Rows from block 7 of the encoder, named by matrix and row number. Rows with one number belong to one neuron. Each number is 500 + 50 x the weight over the matrix's rms, rounded and kept within 0 to 999. All counts start at 0. Numbers have three digits each.
# fc1: MLP up (encoder.blocks.7.mlp.fc1.weight, 1024x256), inputs 172-255
# fc2: MLP down (encoder.blocks.7.mlp.fc2.weight, 256x1024, transposed), outputs 172-255
fc1.674:461517512544583503491440465507556443481534495465476544483481586529471489587465481479580516465489545439517465519506515520466467556500559491546476515496463564477544515545516474578548533563463468440462538451560521408435452472476521548532530491507581443447
fc1.675:587467544570478507553483490544516484424484495457561540530524468511520491529549492507528448513547503439595500454412499563478592486480580491470518557488530529506526477545437492505586554499456563527439449534460455519528517526479448545458437420452368461553
fc1.676:464623510463478456522579417493508438436541544483487496528510423521508569539478477470499508442637489484419488505503506440562559447544557498437475530491519445541555534535533537551496586488477607416515432477514460548530459555509424517442429521537484531502
fc1.677:489508528437505419439513495543490474498603494543510507509503466605524495616534492499475494524494494520555505478465564454476490491454545534399531469515427509490518453533462523577507533482484491513459521499490489542489521520456452454514438534435427532505
fc1.678:467500479548556528486516513515503470499511561570440534537579446451456527454429505480529491575511452501518483546519457508525513478515484530499475550491494461481453503506521502453431365480479512506490576503525521483498514466563514464501468438514500453532
fc1.679:614571595497409588470545597422511541524417468473534521420476531530414417499537508492463507535540496395503456481526401518541535484479457555465357523457603495483465497457500552477497543558555467424609540468622478526461549530495533464497508405547517540529
fc1.680:526543374463432470436475583486451480479557586554540495500532522460482403546505474576502512460585521451516535506524578458474562485519438488522522497557509563551501470460515471445455499515468400478422435532527561507512512503523514508481460540541444510434
fc1.681:477495424506569487425490537587518502499533474471442411463594550524464494491500417473577489536515498459551401504523478427480415493541511508476476488575432486500460492519497463390523561491490548507435402456479529523517563487546533487495483501553518575445
fc1.682:475540492509493529469519443491478426453526496448543450508478558539491503568573541462474510509459485418455530464402489506459545552518559495487582470464440516478508450527531528490562520459458514500436590525547454452488493632479485532507560422511502482514
fc1.683:573474496616469454587479563533540480474512546553500484416581479439590494501509495559528483469558463528557505522491484505463525503599479454456472517454553501483460547458455453474464602564523554564562365517555477538524429436465429538504458410377499570547
fc1.684:560521571473454383462487473465522481402512575465495547505506481435424437481472503448503517471500562523453588528478470515533537459555542497431402523448471583450511533519574519472389526509544488477511473518565459455521453562478523555536432463517475553572
fc1.685:498474441521490468429479459533542506516484548411474550471518488427638488559550552548577538493430488498428445496423568480429441569564526526503573498579598418526566425452439501513519465412532492552523523340528440543476412537507458477448506546519471496525
fc1.686:481520608463403499480405608535543560481640516665562511387542525609527642602556503463488581502412563414489557500494533561439442534304600552519535455609643495431490508454573362570629486543447454420660504471509500486618565582467473428483433529416598551534
fc1.687:510497469402491502548532530441493510494490598523598516483471529537455557463551496494516549517522538455441528482455472508499486511503531473506578523477500525452510498489456530402450471556493461433390558539545552607415553509439525476479495558519518527532
fc1.688:585544463596432524492511434496571507501425542531433409413379484518435487443573583532514488624492465513513460522486542471527443535525471526444553546535537404527522547494538546520503522516456434501534578443455580492509391463516548496528504436591380544585
fc1.689:551478551532492509521560501485441551511540487535545514517484479491545449446577523381459455545551391590505646612543589565422532504564505502620519482529477499360462465487479537361521459559385443481469514492493448502444478445524431499472549543470418401488
fc1.690:543524532526452524506492504504551520527472537446536491487412517500504480447485509486460554522502535453529547498468514518433486513529525481573563571495477542463478465483477495446460506426488461489502543480476512477484530503463546523475556554497535555534
fc1.691:458496480508460495481513499524525484503523555523498535493559473468486497548517515478527497519445514538446505489519453512469522492528572520542539480526475514557556465468485531491527465565453451550522472508487516548558477490517539497555465437496487508434
fc1.692:432482477544549611462615647574493444602557574445550445466534430543468524536512432452393543426529585576560548559392561523528476585563556504578532405464577455541548526427544477560510499522546473490345415486569612524460619432500522469482537439496502499503
fc1.693:498525436522532456575512480510516434466439457440482483456493377503504533478553535583410471540465511507569553548496550577541464572509462534520451455481437520520480537445465452530463504524420496545586379454470482482476493519502469522483517558463518474487
fc1.694:479540483460501469436544507519455510511482537470462564511452497509543428507507486529493537524503526416435426408496406573485546431437495567472483498462455492552576514529517585544545511535504440592506484515488498533565489509573548536471531466540463490471
fc1.695:484412486467507431489645495414534469554473504377451459487579533513529589578511464459370421515426558501573557523520537529434499502519479514512453522518515525537479487619501590426550505446512480478575503501477472530602418532433502536522496590582473504578
fc1.696:457548457538457459483611569530504601475468508455429530477480504539448538569514453441428533479566458491530548454468531506547554432418506437543446567439532510499516584416533548402463551471443566536511573565515469530594548514527414505573436617583521521469
fc1.697:468530484517520414514619556513561457619437521496408464446527487550444525473477450405513571444502514383495352489472544472495462471474412532586467504513504506546490541507451525505594561531481487555504464551437441480447499486482594529580475530480472622592
fc1.698:528532592508454560574578518519527483446416434453585534470497517598491517541533482442469524461485511450471494464595577535531524438459488499484556548423453462558511484462594549482464493423479448451542455414628469469406518538409551522436474450478518481517
fc1.699:508466470541494462517516539494482569519455473484431457478552549497419485489536552490479544528524470479436540517546553459465510506498506491461479456519448463541534584485573543466494519503544541575531415473448447507468514536523441489463478493537520574547
fc1.700:488570530415466554446570490467421442451405516397438468565500528488521449588443524488509412469467571478529557569361590472535483488479543554460518467463514436394581441531517539515468523602478450572435573505533421602553474570482571372458561489508509493489
fc1.701:400425482457491406485444520521554480520493497521545615557447469479619473467366466494407434498447502491504478453502436465490478514524483492473502468519486490556455525565479402453481501541546530547463444483553494576531444526449456492510507442542585567444
fc1.702:624554448497590460509652533471432417530548507431492465538520481534459474521430479479410482516347525414490434580517482521556580445524657445624545499524590509377488447571554443430562578599460555488377493519519450437555526594440494592479593509561557533569
fc1.703:551571524529523519552324540465534507570614481470546547533529456583560530480440453607477534469559353502515480567570420397533504471494490503473517556545449498482538471449542426540574503515604501445525520537508584533473468591502547537527557563392418487481
fc1.704:550493521526517520422418396528461450589610479543493537518521530465526540454369509467579503584509538470539583596522550512600477493507485415487483484449512530615468524467530474528472465533407549453528448460423550484497402479390412450609469540482460483449
fc1.705:459444546455475454539514452479568500614489483537510539407502524492495572497499538501536576529498501546569546441513545514481474532578477477457484525489540510509534418520464489458536560532523500565513470466546491453489513408374540487423446492446444495514
fc1.706:512497420434434443532523465583471478553505511500458419424521514519468510485480445501550546625530474530521430481496557526546459499493440473527460473492489476503465487536467473517500525532492502515477535474545526467492437493527483514516475544423511511470
fc1.707:459511493567494517505498483466430492509469531491489420454497634516416575550502440454594502451431423531527542472511418526492456611512560523545453438485445510602479466346577464435493545550561530460543505479482524519476523463583520448466451496463464558572
fc1.708:512537449542468483435527397505525537525520456468499476366448528526412498436538536540476495464455508479456549408578466559484436532498459531531442565448477482453487532459484469606504546670584462512495528533495559497518569547510494464511555623412469542437
fc1.709:495512504458460527474517501377460527461485501507416613482503507462424570493559626532576426520488526476387452571473530563500517442517475440523443518560442547478571496496496459550494473550506506497586470458524480562497421616441557488535534593468447484496
fc1.710:539592528493539542407429540470513437510566488541491469604482477488542494485582489391582523486517588526495457523487500457535409454486487548601509464522442532441522438554472423535502458446551553517474413406467430445540560572592526612486542462483504497395
fc1.711:532516529570464551528519490509483484542559500488469543522532538481500535514534484464562469537534476434443463475519462521479518425485579490457509488547469521569466491524518475495544500492482468540513520522551473454442502475535551473458531400451532455538
fc1.712:506461565476516489526445484485555531501499515497539538468586526520475467572462538551459567514501527442568551553469557462530521557496518539423477470522488513511461568570484499504433441459431491518460439490478535583499532529433503455447460569487651537488
fc1.713:422576560489503517455600512507459469473488544525475489411531534553433394498518523442521508552530500481445494465525460552489558584521514512552422458519507537557561491514605464535585494446504530481402489539512446449557518460543459431530433504419490481498
fc1.714:556538437475591545445490514533479414434542492497438477509453503488518522442513493499462570492445496557489536456475448477480516546546519490568542443542488470460461497488547515473455474418539502492498457552524551443503512511514435464609509456412488445404
fc1.715:428556556503405468548492466523435540614488439423671465475433461434507489472551553705521519569601443501586484441544519604435539586498527504611502528463551543586632589585450513500517451552456541471510607452494552453457527439422538462540525620565546455530
fc1.716:530490593498441539514553432533453509436470487517500521487452468484577527512577443520510501419522507549480527528477501371512573523490552525499513438526436410422464558573472525455570531477398488525466574454479487512456464483493535550436468528460448442517
fc1.717:546525567499530476486436452565476570472459435470504487481501415501525540497512521509438496557463428446542539465476511430449554471498548441526444495535363577643571554493519480447512508491512539504461542555509551521444462534448504443431530507561569568498
fc1.718:412441421394580566474589546600424464658517537496517620500501510505497493506479395508496495506464664473532544496494529523536445538544523498519473542574552525523645535460608464390444486525482547533497454517505563388457539488489523491469477441464481490415
fc1.719:531470492506551492473508518465501499483537554488583452529478505533510437524515457483526489494528564434477487492512543519526477566515490477488467569492485508479509489505570427545489477525513426522494424459551521505456508516519458511520492520470495507479
fc1.720:565542436440479582502490599489497440535596399462434465535393541629544504541521492478473430373531438388494458353513463481496436456540499536505518467562461517543515494461513315496463502560477546514468504532443568546444535539482487649482430537523549476531
fc1.721:472484438511592499505451406490674417466487432558466583561534453619383432601488533454451533554447521666616544528537464436404549454569466503584531520484462554572464498486481451593425454500417430577562508489551545516571478558520564582412492526498457509533
fc1.722:523497516606504434519507469417476496511590470513477506510475497522472582446494578478492556516477398457382472482489556488519511519499449506564503516460438582502560436559547473521501414459462437508493583493437556457566545444528499457495540512497529425465
fc1.723:520526403574442573435499430540505459545539484422546514565606487555390493532505539655495480519506466444500427509692468450559462463532485583588370452546636429574493582485475487444415454495428421433607533486561493469406511447565504636602451565422479496544
fc1.724:484462379520595536488363466510579434502565573481527477430438537478465469505605485408445617399429562647572577580410600457565442556433515561479481407550494587390514533641369416530514480432550405483509509535495454564574451500703523513534429528491627453541
fc1.725:503561433496486505471526519470475476516471530490512469441603507445453459501469495559497547512500464512507467538514538428513517510433530527473470552529509560515498539467485515500507521528474505528559498481441524483500372484558484517416543509548497477483
fc1.726:502461461565523495436546586498534428377577480491478486508606570479424476504524597514485466497501515548478416471513552515589510439470584446481450483532513448461394392514461448566556480479539500568423387482530444361504559529541459504415456522496498503499
fc1.727:563529516496484514484516516504500463451556437534497579507600485435538479526515578479451533480516491486412531492565580465484337503515509579455486514517465468478496512363527501483461464529496444494503529443460513506517447525515449548479456486440462475461
fc1.728:496482537447550469512480492581498500550500524525518564495524471556454528432490511499511549524579482489547519474474516503486483444464537504516491539477496567453477480505540453524494538585566462572496450475446525482561527491541446445522527527523489441518
fc1.729:444507468455341468589459437509435422568591513498467640489483433395580512534401436579427492427512434527513503548525453469422540622477607528285571570454459567452523460468444597548585443526490483453414586508541601484576520455408593472552439478612475496540
fc1.730:448441534485415463522437505458473551590401510444431543438306542596591451408506562566557506477486464500552607409612559432382409638519480415607350435632541499466554335632458422440552455609508511552531440516482591598566499483519477527602412525429487399573
fc1.731:521488478478445471461515599493461509460459546607496433491487558488551560510536491483472507514598442535447601466492561424550575492507396442437480522512504459489455480534570452513511503551472559544467517518542534574428549501520541456449527507478485488493
fc1.732:598501361423439470554552535512445507569471482444617600512659543528505481540437505477415385403464429491566664451526592455494636602552513414438469390530495594623451660593576407426489408471488372544619447350539465599384379493360473507569492560588639465480
fc1.733:505430524551490569563474454504550556439440529512471538585479418522504426500490536538637567586528488586460583555518545479514455602514421469422487518513562534511468546502561513417464497569460483558523487512537392513497511480578453531457472550490541500472
fc1.734:578466388398458506497592547512483552563486512480488582471634441550523450520502536485507434521550464499527571479472587447538465596579460443474430434449482490496375499473558456538575475558504393570532514417500460587467545517398394545592466569417561446472
fc1.735:389536531398500493549476493547527549465429500496510484584580514482529475397540486459515557557494465473575498510497500461470525539446611562498451520499523510469344532448511509456436494528454548451475514493474597461514511460515424583526486503475437433474
fc1.736:575489523495501478477458551477423368545444515526516508541521497479464492601501514534460500423592464511486435576479522452455488501492535421491563488495512512470388451469472563509595513427484542427464488464480413529574594513515435508607531501511475502543
fc1.737:531475472475517439505544511488433431461520492572526638565492484422538448564544519562521413412555499508390466495540522435459492603551529496516615506545476613364484511407505556501426522539364505533501561543603507495525511438402535436444439437559575519468
fc1.738:510461470514562569468512519480506457493514586502513469511537512502515399504516537484484499462475576359470448455494498480521406616536565495459567530501466510507449499493479520484466517543438541450543578509483548540492481462559428513602467486455559504496
fc1.739:493404575520489572498404409447595425472440514505493493432532540499494451444434594464470596460459585461509552479549538437543590501490502423505349451512464454491495463460373511519507490558509527517642584561499483457514411559511417595589493529422469452483
fc1.740:484472413543458393535482491469497531433499576528463592473496439597475581460497538529454499530513448536430484544510438451494415543460468412427527451534524585466473521476480461545560574537439580520565426544434491424550492551512480507526525439548474462447
fc1.741:477513472432505445591498523507494473494478503535495511493481477610547496555496460515474470526465489484477541514492567459523567495519525459524540481496487498440513508488559466480501521445436497532522533446494478496482465492450492498552495560442546482533
fc1.742:517427489387414555423492504492350481447542510479472529445483502473489410527504568600496507487495461503520583516547514483494553540540459519516616536530566543484479539505442536527530479563548580539506457519462557498460424493508511486455494430502554550455
fc1.743:513554499498478499499502493523516468488528444499549515540536500433497500565496495426531537485436472519538507482507473462432557495546514556425530529455475470462568543341476472459523494558452520495536479520544474488473552501441495526570556411510473514534
fc1.744:535439456496586569503517473449562491521482526533519492557582472513463474512495512571550491529448443457487459483454573468463535479461447536543374494491547518530498535581540510487585555477483461556530540408511503538462505361424539446507500598509616512574
fc1.745:434426517519521527489511459472499456549539503492482493464492478512461483566499487480497482461518500512508568505472456527528430510498488521542537433488472491501488487537488440429459560472519491515506440491470556514487529557540539461438513458518504516550
fc1.746:451514548499375520563514511445529598480536479451403514547521526496515434487530528565559513552562470369518577540469515497441390530461354446602496479436583576426521454548559439487491520510480498469594586499508402478377557582472563563608542531450430459459
fc1.747:482465540511534505399509481547466456497512532430442523521479559483432479495524592466599493471499529538548448437452486468453432541476477524506495450500512466455523569545477500511546489525523502498496464505493414494488443473550476425409405525507571454480
fc1.748:567432363415535484515520554549492416539428519534422553543510481575498509533438468463563489558538498505577477544592486508559468425438468543534460558523539527473544480475487491500507530469546513488466414415439539488543499518512489515498490470547451522520
fc1.749:518454517460480488479420443549577513510459557494473537535472491517530513454477493519511485522501494441500467493484532467511510521409482469473516536499506510525465499531517470500459494523489564509502454477527476499504486556574527486523456566491556513553
fc1.750:510398466467486613491543470416534457385585477508573540489405477503429454471498500476539513492447545416373401477416448514548433473540606632449481579511486484493459532581565483477504537444436497375623529449559570361538512428436554509453576485524574393650
fc2.674:448529505389462492552496492576500551491511530516491484471460542405435545448461502536490497484499484562489544448487506559497431571524442466509557485540497499456494491391500423433498486433507445432577511592435482613521432517538424469522444522461529504537
fc2.675:553517562535502569579490488423458520441408665517485347645459429548507436461469495565391484541553540511473432530474538533545601545517402458548476467531485564522442471471544467503489487452568491440509528549561508441504496486513403567503554540544524521527
fc2.676:458493432552557491521588431600499482604460476442606488434468483472425513452420501571473461537396457371513476413498558523488522477517476433547523519402547531470460455501517538512538482468514498467584511514485500492463500532505472561446511481501506548521
fc2.677:438542465554566549430472542466525533534514531532456487529546543483497563475474540565552526538484425504474490518488434578511496452535435501552423526394575529426501512524531385444495486483546483502555402511474531502505505499542447504510574522548538506430
fc2.678:517554458458390434461538491538580549498537478443537426492463484576555417585595464513403560427494521528391570451559536458498556485492558436463474463464490515493608517445459531515484582484467507498540543550479550483475441468559540537483550520523535468453
fc2.679:485517540467518506591554535521545503577523599418455490512402528483508507532533516520488503477500558567460458581633433455487464552463599417526579527546400497471552462472544498583468416562567478504484537486401500495460427470554532538583507549489460515376
fc2.680:512454474516562413391471485518536482444511488468488580440505500511547525474491540495572481544383472499484425481514515544469491495465573498465545502504457463411563592489547548510530462555494522577461560551428488512451469561522552478464430552462533458509
fc2.681:529519449447403415583515474449534550547527495553530544521483482500511411473441595572432519460524408538566549513411550534584614551467481516541515525431481516506518548418498490548456529457438501510524563514548523406496490501529517533461396453537580453491
fc2.682:582502563449525446522478496472504528549484534527545482549512495445527503481486512464545587562487529584523420522529478502551533483458439466436505529482571524544478434479454433480534463495571521547512482510497492446545479467482444556465465479489464457521
fc2.683:496472526496487572502527503471548475492469577469426435554471480481492521437517455384466557464514499504483471525478449551553512477422503459463401532467479520516594506544542488499533496495487481600498499571522551488447574573450469464515523531555510580476
fc2.684:555457480588557537543526565627515423604570435527449555397547613645587416571437624589454424382630490437570494477547470560479548590421457481511392547556555462537532492454493529479445567524500566570460536514615478470447507352473497509519461513411513457432
fc2.685:556504581560524435540461533472468491462565511578547432459547550611498500500434497476410473419579525440588560369533564419595513431461494405631477542442449557426557504436541505411534499598454550569355577598625604533445572457442469639461444443385449495475
fc2.686:469431450428517407553491490410476579494322454544549490621525569590320499533454441569538503555489585407609422397371592607558540645635504493464443543532422552542465466635552559436462591440385574480357410520621465512467394442531545450525523541414380512540
fc2.687:560502442581623469541446531502492570444448458510517489492435468408459342584619540477444460531502515531508378477555547562460532482513426543470491463500435527504429514461554439539564576456526498453558451484440418435635524543517513548490471461458547391496
fc2.688:438518504441481590507443472555442514559574496472592600538509477522561472508425465506501458377519576535436524486495521427496589556451552503555512533537563547497484528438527496404506448513524537541579483464596420461454601515506446480429473622495522486538
fc2.689:553548457516579492497470465466487473509474515470488474527565526529482422569528475571508520416512527376457478562463488536497496461499490487554525445526417481535562507509433519497479514496545591544441536438507537489583675529493574524582476376528529474476
fc2.690:457489517473580496527446499477507533523485413542506478548514537513480471475526463497489424482452472533504483526468434478498560497546436420533481502539458448546501452511470477536561501560482457439473503491522520525493491540527453510553404479485525493470
fc2.691:559544501496487487468458466460460488494458485512530525500538532474547472467478546488452519475501569490509489510468498492539450499535531519504466524517550621466482448481508474489519452475556527556519492489541502500460527527460496543441475486498489499485
fc2.692:554445475429372486436523507453564464498506511484480347621458536479465506475401508431545478475505483526505445438489424518553432458561466514523486518561455476614472541434464436494425536519444476472454532603532449513525519524461508430425449545594505518441
fc2.693:544541461463530441497434492430506471476458473502583515495570483552465496498533631452500484455532513469484532493526527434464537471478575506451532499494527520522504519482470532538588419536495492521479556509514495431452502458412473467498487541469487514514
fc2.694:482482553439482506566446501500469536484501500549543411459543544491493525521482500494441487487526516491472460498502489443554522569528592471525558483473491573425504438414503452424457431497541470454467557461536548504433541451423492444428512519469465545526
fc2.695:461636547538449559558402536523410418418493474588559600680435583497528487436546481583619567493548526497499570419480459467547508434521487474454490489483563472479654433400548452498490554494393546498549477487415588538418506461508541484513536368449519421504
fc2.696:494456529489606490566434467508605350489508573511514551471505512565536475511514526515570454505497579534579643475453428413556454492576483494471540466584474546423578509475540478479548446529498490542456491470560516504433385419433504422386548520409535577488
fc2.697:604430426516492469521483519543489540430494438521573480528464538469514462494545507582448461603547531528630501469572535538459618518502512508506508567491497499472535506455431420458444525552476518473421566442526536391508452472446400566455483422521543479500
fc2.698:485510383423584549482543526399574427599451580566461390553438480550464515331519396456514567543454581516484437547497349478550472567508494493498394446612482515526470544566435551479535557534519405459516554565501533426426479465557510481547555528477500509493
fc2.699:489460467447512440510466449482457466449462468532486564495483497486501450497464556459482428503515468495558453493538499567496514514468521602507540500466530495450485460504470548522539503574455494427519467442533509480497492493448509548524477522448532478514
fc2.700:569452514517499504465600571586442498502480535559483500419501488523484519508473571458484530490526537495357543439542534511457438514485523518445373453483486589595497501516576580516580452546462575444562533473519499379503460545564441532525446538549572551532
fc2.701:497586482529520535549538499445502531473539516565546542437492501499464471540577498585515568453612387518412473505444498528436469474497502484554418618516561580517496427491534645449483497417402567485386436438517519461507590546533518491512518444515479542471
fc2.702:546445527553444560517494408430495611505460504563460528396534549460503535500488468389512572512508477568478519412597574488443498572489433481424466373405419559541525507529455497554570449522499619538538543510495505650372430379656458462447466499391521456446
fc2.703:513454505482431498468549450545492553482430422482549514416454542502538485423548470495531438549416561505556609367488520547498366482557523513558537494430526511484532444502528600498479432389477440502481465544512482483505458502447591499469580418481573493436
fc2.704:416493563475479556482496443602482492455487576480539460457463521510549497499439527469483468435496503520448486481569405508489470488430493527477559519502477633480550448542437553475497515498544517531464526476526514416525512517621518450447499508583466602467
fc2.705:492507537508453555514582523549451486520528557521468535588501541536479513529504450588502497394402509484498446481510452419457551460430481472523503470535534616459545502537571568574520502451512486488530515470442458476538470530561473590643498505468449518532
fc2.706:455546496536459544489487458479532542509512456470543542525608500560518552520456556482465516459464486462552531483492447445463533526493561506533520502498573463516494522462519459547555479467548520478491493523503438493487552507502527470492508450544589469521
fc2.707:488457450484541398487529443555523446480583536568517520535451469516555436496359540474522555438463481543481522540514512553562524473444579547469548501565498486454576580589477382558561583419445515534424453445449501548440575477389411467468484582517550544512
fc2.708:471517520423518535475503502550522494544530447504522472586503510526525527516409484457502533452496492493515540521536495434454512518531557441540560468478463532562543442589500524465500542562462527493531460476537442488464464472549435510438439478556667500505
fc2.709:457444526505420438464518533549594468520530525513589469477516490510517526552535463529463559479481443522545560539532502438518530495483529469486503567439482483441447395470476516466554487498491501524510452468475553453488586393510485467506532568497577482487
fc2.710:569503448467381436538620527466442578511465571505520567374385542461555365550533442552404480505474470491408505447502412565458609553369523478565498497536385503437491553419449528552467609487392555470488546579504510476400469411564438462579559501464477451500
fc2.711:538512499475445493502509517499479531434463514441475472490477466467484476504509532509460463512452538506493529443512482493574466541452505511543437538483523474453541520464496503507470458438471480460474531542466517542553469527462492567504527538542490529504
fc2.712:473572395523515591397569504502462465532591547451486590432496537517463518558400500572451550525463481528387450505661446551510519457479539420588398587478527510533492460476514512416509530494567487498437471508550429330469482477596555475549482537517402582514
fc2.713:583498540475582517462510489474615552510623540522506483553521550465440543421498499549483485469454376479427555527534535450530502479488446460482457533456447509491418550472511406510524468567470502513531510569409571559495546570423541470442497579503442544420
fc2.714:482492518541511534564524496453551561556456430485610513470551446503544544574561569460545612472602516425507545503508525505502539419527504462545497487415431485556426469511501482488522514529490432420479513441492474537484493494527577436353491539545525492553
fc2.715:567492484605600413532455566503489458415389394498568481459503447521482425496425504352624508617516566561431493548429541468520513415515492527516502501525485495502592497453511479455549579389521573491547553574364536548490451472504391545488471457447568590556
fc2.716:485504480524522426447515548471447514524566536435477449444498476523444421538424591491447475592361529397510445489490442547582409394491466548528446520477536509496479439461524427525469449488511508503531511479495475484568542503482527588561482444507490528555
fc2.717:503506424605494548495470573523506384558580565494599538541519486572522451547471514482504465498517466518446558506512546535498556444469473405533529478543620461444365486523470528449514505513489528476533525435531404414505547515466438617444477540363482423630
fc2.718:431349489491514455532496505468514507396506423448538412548463469464460473471437449476518486530517445523504460454529387451502446470519544543478458485544465547566423535477534429559469571483471566469532596567533484563544441578499474557604478424572503508378
fc2.719:441512446476522549483451548453513508508466555521481533480494480527613578458502464550480560535441399525504431525551456443429493479506575513546594501515522520496492497468464513438490544523517496470543485494460478485536474512514482489496473476407497481425
fc2.720:478512449517584517458476412453520525556466492469540462449514403512580461461564519470495430393467470478534448520527471451452539525507541424605455507521502521522587530480445492473410470447568434430470505512445591452451498482457457499487422564531512453426
fc2.721:465472516482536345444631697509411515473534645503587422604546515519510545527539532486440630491548437421497528386418442530480514531452574483555401539480454462559409527371489541461566503332494565491536467425424467566528485433384569454429531462473492547551
fc2.722:462608464405472459405476490578395536503545519488486507425497549535482476520432498471413533501574531456567538480487499456420644532545577451439507508526566480512515366576534563468449561603441504505525501461489586460509479472524510496486361496504520484451
fc2.723:545465525519504491454554550572553476450466349520436516424474503554511611473491551412418536525540543529532538431409541540503419451490603552406434486453453532508477553468474553531571549458497519473545444435494493461581460604518532518505549534589526457578
fc2.724:535551505435451507439556519532494532472516497613543556484582479556502574456419489607536455565448387607511425431553472438534435547497430578520526521411552524483394506442585469563497491595441669502628386424449538550582514491572528477513452554447442502441
fc2.725:454468488486482522521541485522496528456489484502537545487431506513549507519519511475459499451515493517539490437469450519443541523510556541488503525487539467567524428479468487400572489504553525525465455500483453448516557487372508485569531481479516471553
fc2.726:468575551405445547389554428462468529550448451494534545478425489480369613554485445470511438562486564441472640465448478539543585490560528525509632510479584480532560568560563403409477480490516541479584594462431521487610441486439571487552510471533522483545
fc2.727:470451456504451438535499475535471489532406491449485448506541415592528476532467469527496425547455585476540567433418458443478425482520539444518513437570537537432508543575464481522573521479446532540460571541528475472524524396414502578484437475437515505571
fc2.728:503545613562450459470539514429459507537498541532546480512478496467545446557530483543459473519474586472504529487450550496499539416528482521534486477498488469500489517480440544517457533512469549495585532536516457478462540465484513595494463420469366458487
fc2.729:497483593501593396476618591518500515494488613565405409477540566527532526483490617511522544415572519446488448462466583533542490494452521545596654456441490529505540519583493546369528525504434543568637463467501553399392459430529472574531499560376620485460
fc2.730:671582486619340545625637412502514390448476546538468516479587551741655486507374407568523515440452450492510453677418591509584480383431592587508328462536562530600662510294573386636383593615378437524490631611647496388312381468434513518515574586474307568467
fc2.731:509533465487527479422512460471515485580526472469444401556442421429494487484449451485517531474490605490504428580488528537474460498510531547482475519459525454533542544569458553450481544476584458522534490496457499511521572554499475446557457522545620492431
fc2.732:429566508504578492588329442466528515548533571562572507629454588492637437428586518513620527464472442450441480583545407372446489518519510502425491439539477533503587533423636378502471437478513564543347546482418521530426579457509410492468433438455565564594
fc2.733:512530447543576475548548564447382486582482445420510569449419427490508610461594517482530464414487527427476462507418538537517417482529478542483566502435496511472505550579509588591494518499461520446454452397431422497462512524563461596598511478513465603441
fc2.734:460526557485579464494553528397530539451507551557562482486509506505456439558532511438567582544527397480504470581517343508559493524461446493362593507562546534509584528392530514459603542496487465429451514517400538524432445518580480456528415457482530423467
fc2.735:599458430473464441485458487474446433554479501468476515437507481592463453485481463472565479516506485537513522462495574486493487499536483556481494485520495541525554550534447444568537512487503444497523483524503456507531491510472477472444455502503588547535
fc2.736:528424627463491472412556441456523571523565576494511528498456491488619473527463586494536495505495519558500545411458460558479612435531558553529465477450489523559632555487500462469457539497521459488508541486506564478480466476541589457479485355587542441355
fc2.737:547426463517529453428560512530503506586401594472463429513620462429473501554476466472428623464397542537484406542491551439476436440458565539493530451565441396662546561610541487520529528555556420479502466376457544525566468481479427490596469612407519527498
fc2.738:521542494455543509555479522509435474456514486521567484498409433553464521564445460516497454552507440561535511535395490512401567473560501527528490515493506576537479508419519508470473526489451469557484547497545429579508545465492568552474477539473579431526
fc2.739:429526479499399426538458429561494457611536487445536553541365468500547575482555554477508434429513533511471543461444492514486465462508520500429549525451521517410538544494523618536500572520451475455441464413527436426413519491518534478481504556553448578515
fc2.740:514415503521519555465571512500501524505485563496564494481444484549473544483525531467426510414511463446448510437511418540517534541536392559507511512447483558503477517552520533468562467503486477492454492464505453504609464462466494489469455495506485537571
fc2.741:494470545514479513522511463516515463484470426436483501536479554483459491524459461547543526482455539469575437458496409570437571561521473485544503526555476523502564420558484568576488506528558489459505513486517514488439537498478507491504459461511441598470
fc2.742:494482456552439470550479489499507536546468467501464509583499465509527525478514516427471516482486492456492518508467535525520535543572515582375536407531439455509530498523595511513432487465476533513464440499552340478477541473475501511569523559424513511502
fc2.743:482449485476561537516541498467546527486516527510495522525516564547497480558491541464462443511591467460539507493476473466567408474507435418551530507555506475528475488549497513525515477488529519493429488452528449512530499473522487507482484541425489499500
fc2.744:567482529453511594531520563460504506630481554438476573503512445469507476540571484546435505434534395485559560556494414413544460482492514512494507523511511513532505475475505482516433526452497521431472480518501474482445497508518521474534486368559449481548
fc2.745:482508450531460448491594510485471443523449504476523485524487453473485486475444473534535523482477496520531474586538484517522463546469508474510493593585538535493502594537538549466463543576493468522492522558513450499465551411484487499506491516521501488477
fc2.746:471503513489494486503559486484526504551551467478583475577458406523542509506567398479501635443471497435534523600535530444470564438403498371497519625457483422502413412463462490476564527478530489400578337488486581442504584490515626415539459539477509548464
fc2.747:532580441547435429437555556510477406504476483499562480417502585589447570449466430538547548503424536491502545425575494486482598495438574402438410494522525471543438436501525484453534541398479460450569520429566557437502571505534440563505488526420428574574
fc2.748:540496427476455543474522550471574512494460516475658501496423454565475489496548594546492399477533436526506517431486478490536527573495651517441425435452492442551421547535421434421524522445511528461490551466523491419445466396508456562509506426570524412480
fc2.749:488514525475500445502530534459414426468470452458508528529456426496526488563565515476485508506510549497479482558484496473547465461549542509447508495521526452504513480407502552499542490520550496453439510471572527474470516465525577565499510448483458536495
fc2.750:545511512493496492460604547549468464502439542491476495482436484548466530612500435367572619563455505472537502430546474450552523374486446568493468437495522478473464578549407546512555538535596566553468472612528492602431490595549530496473583417454413486498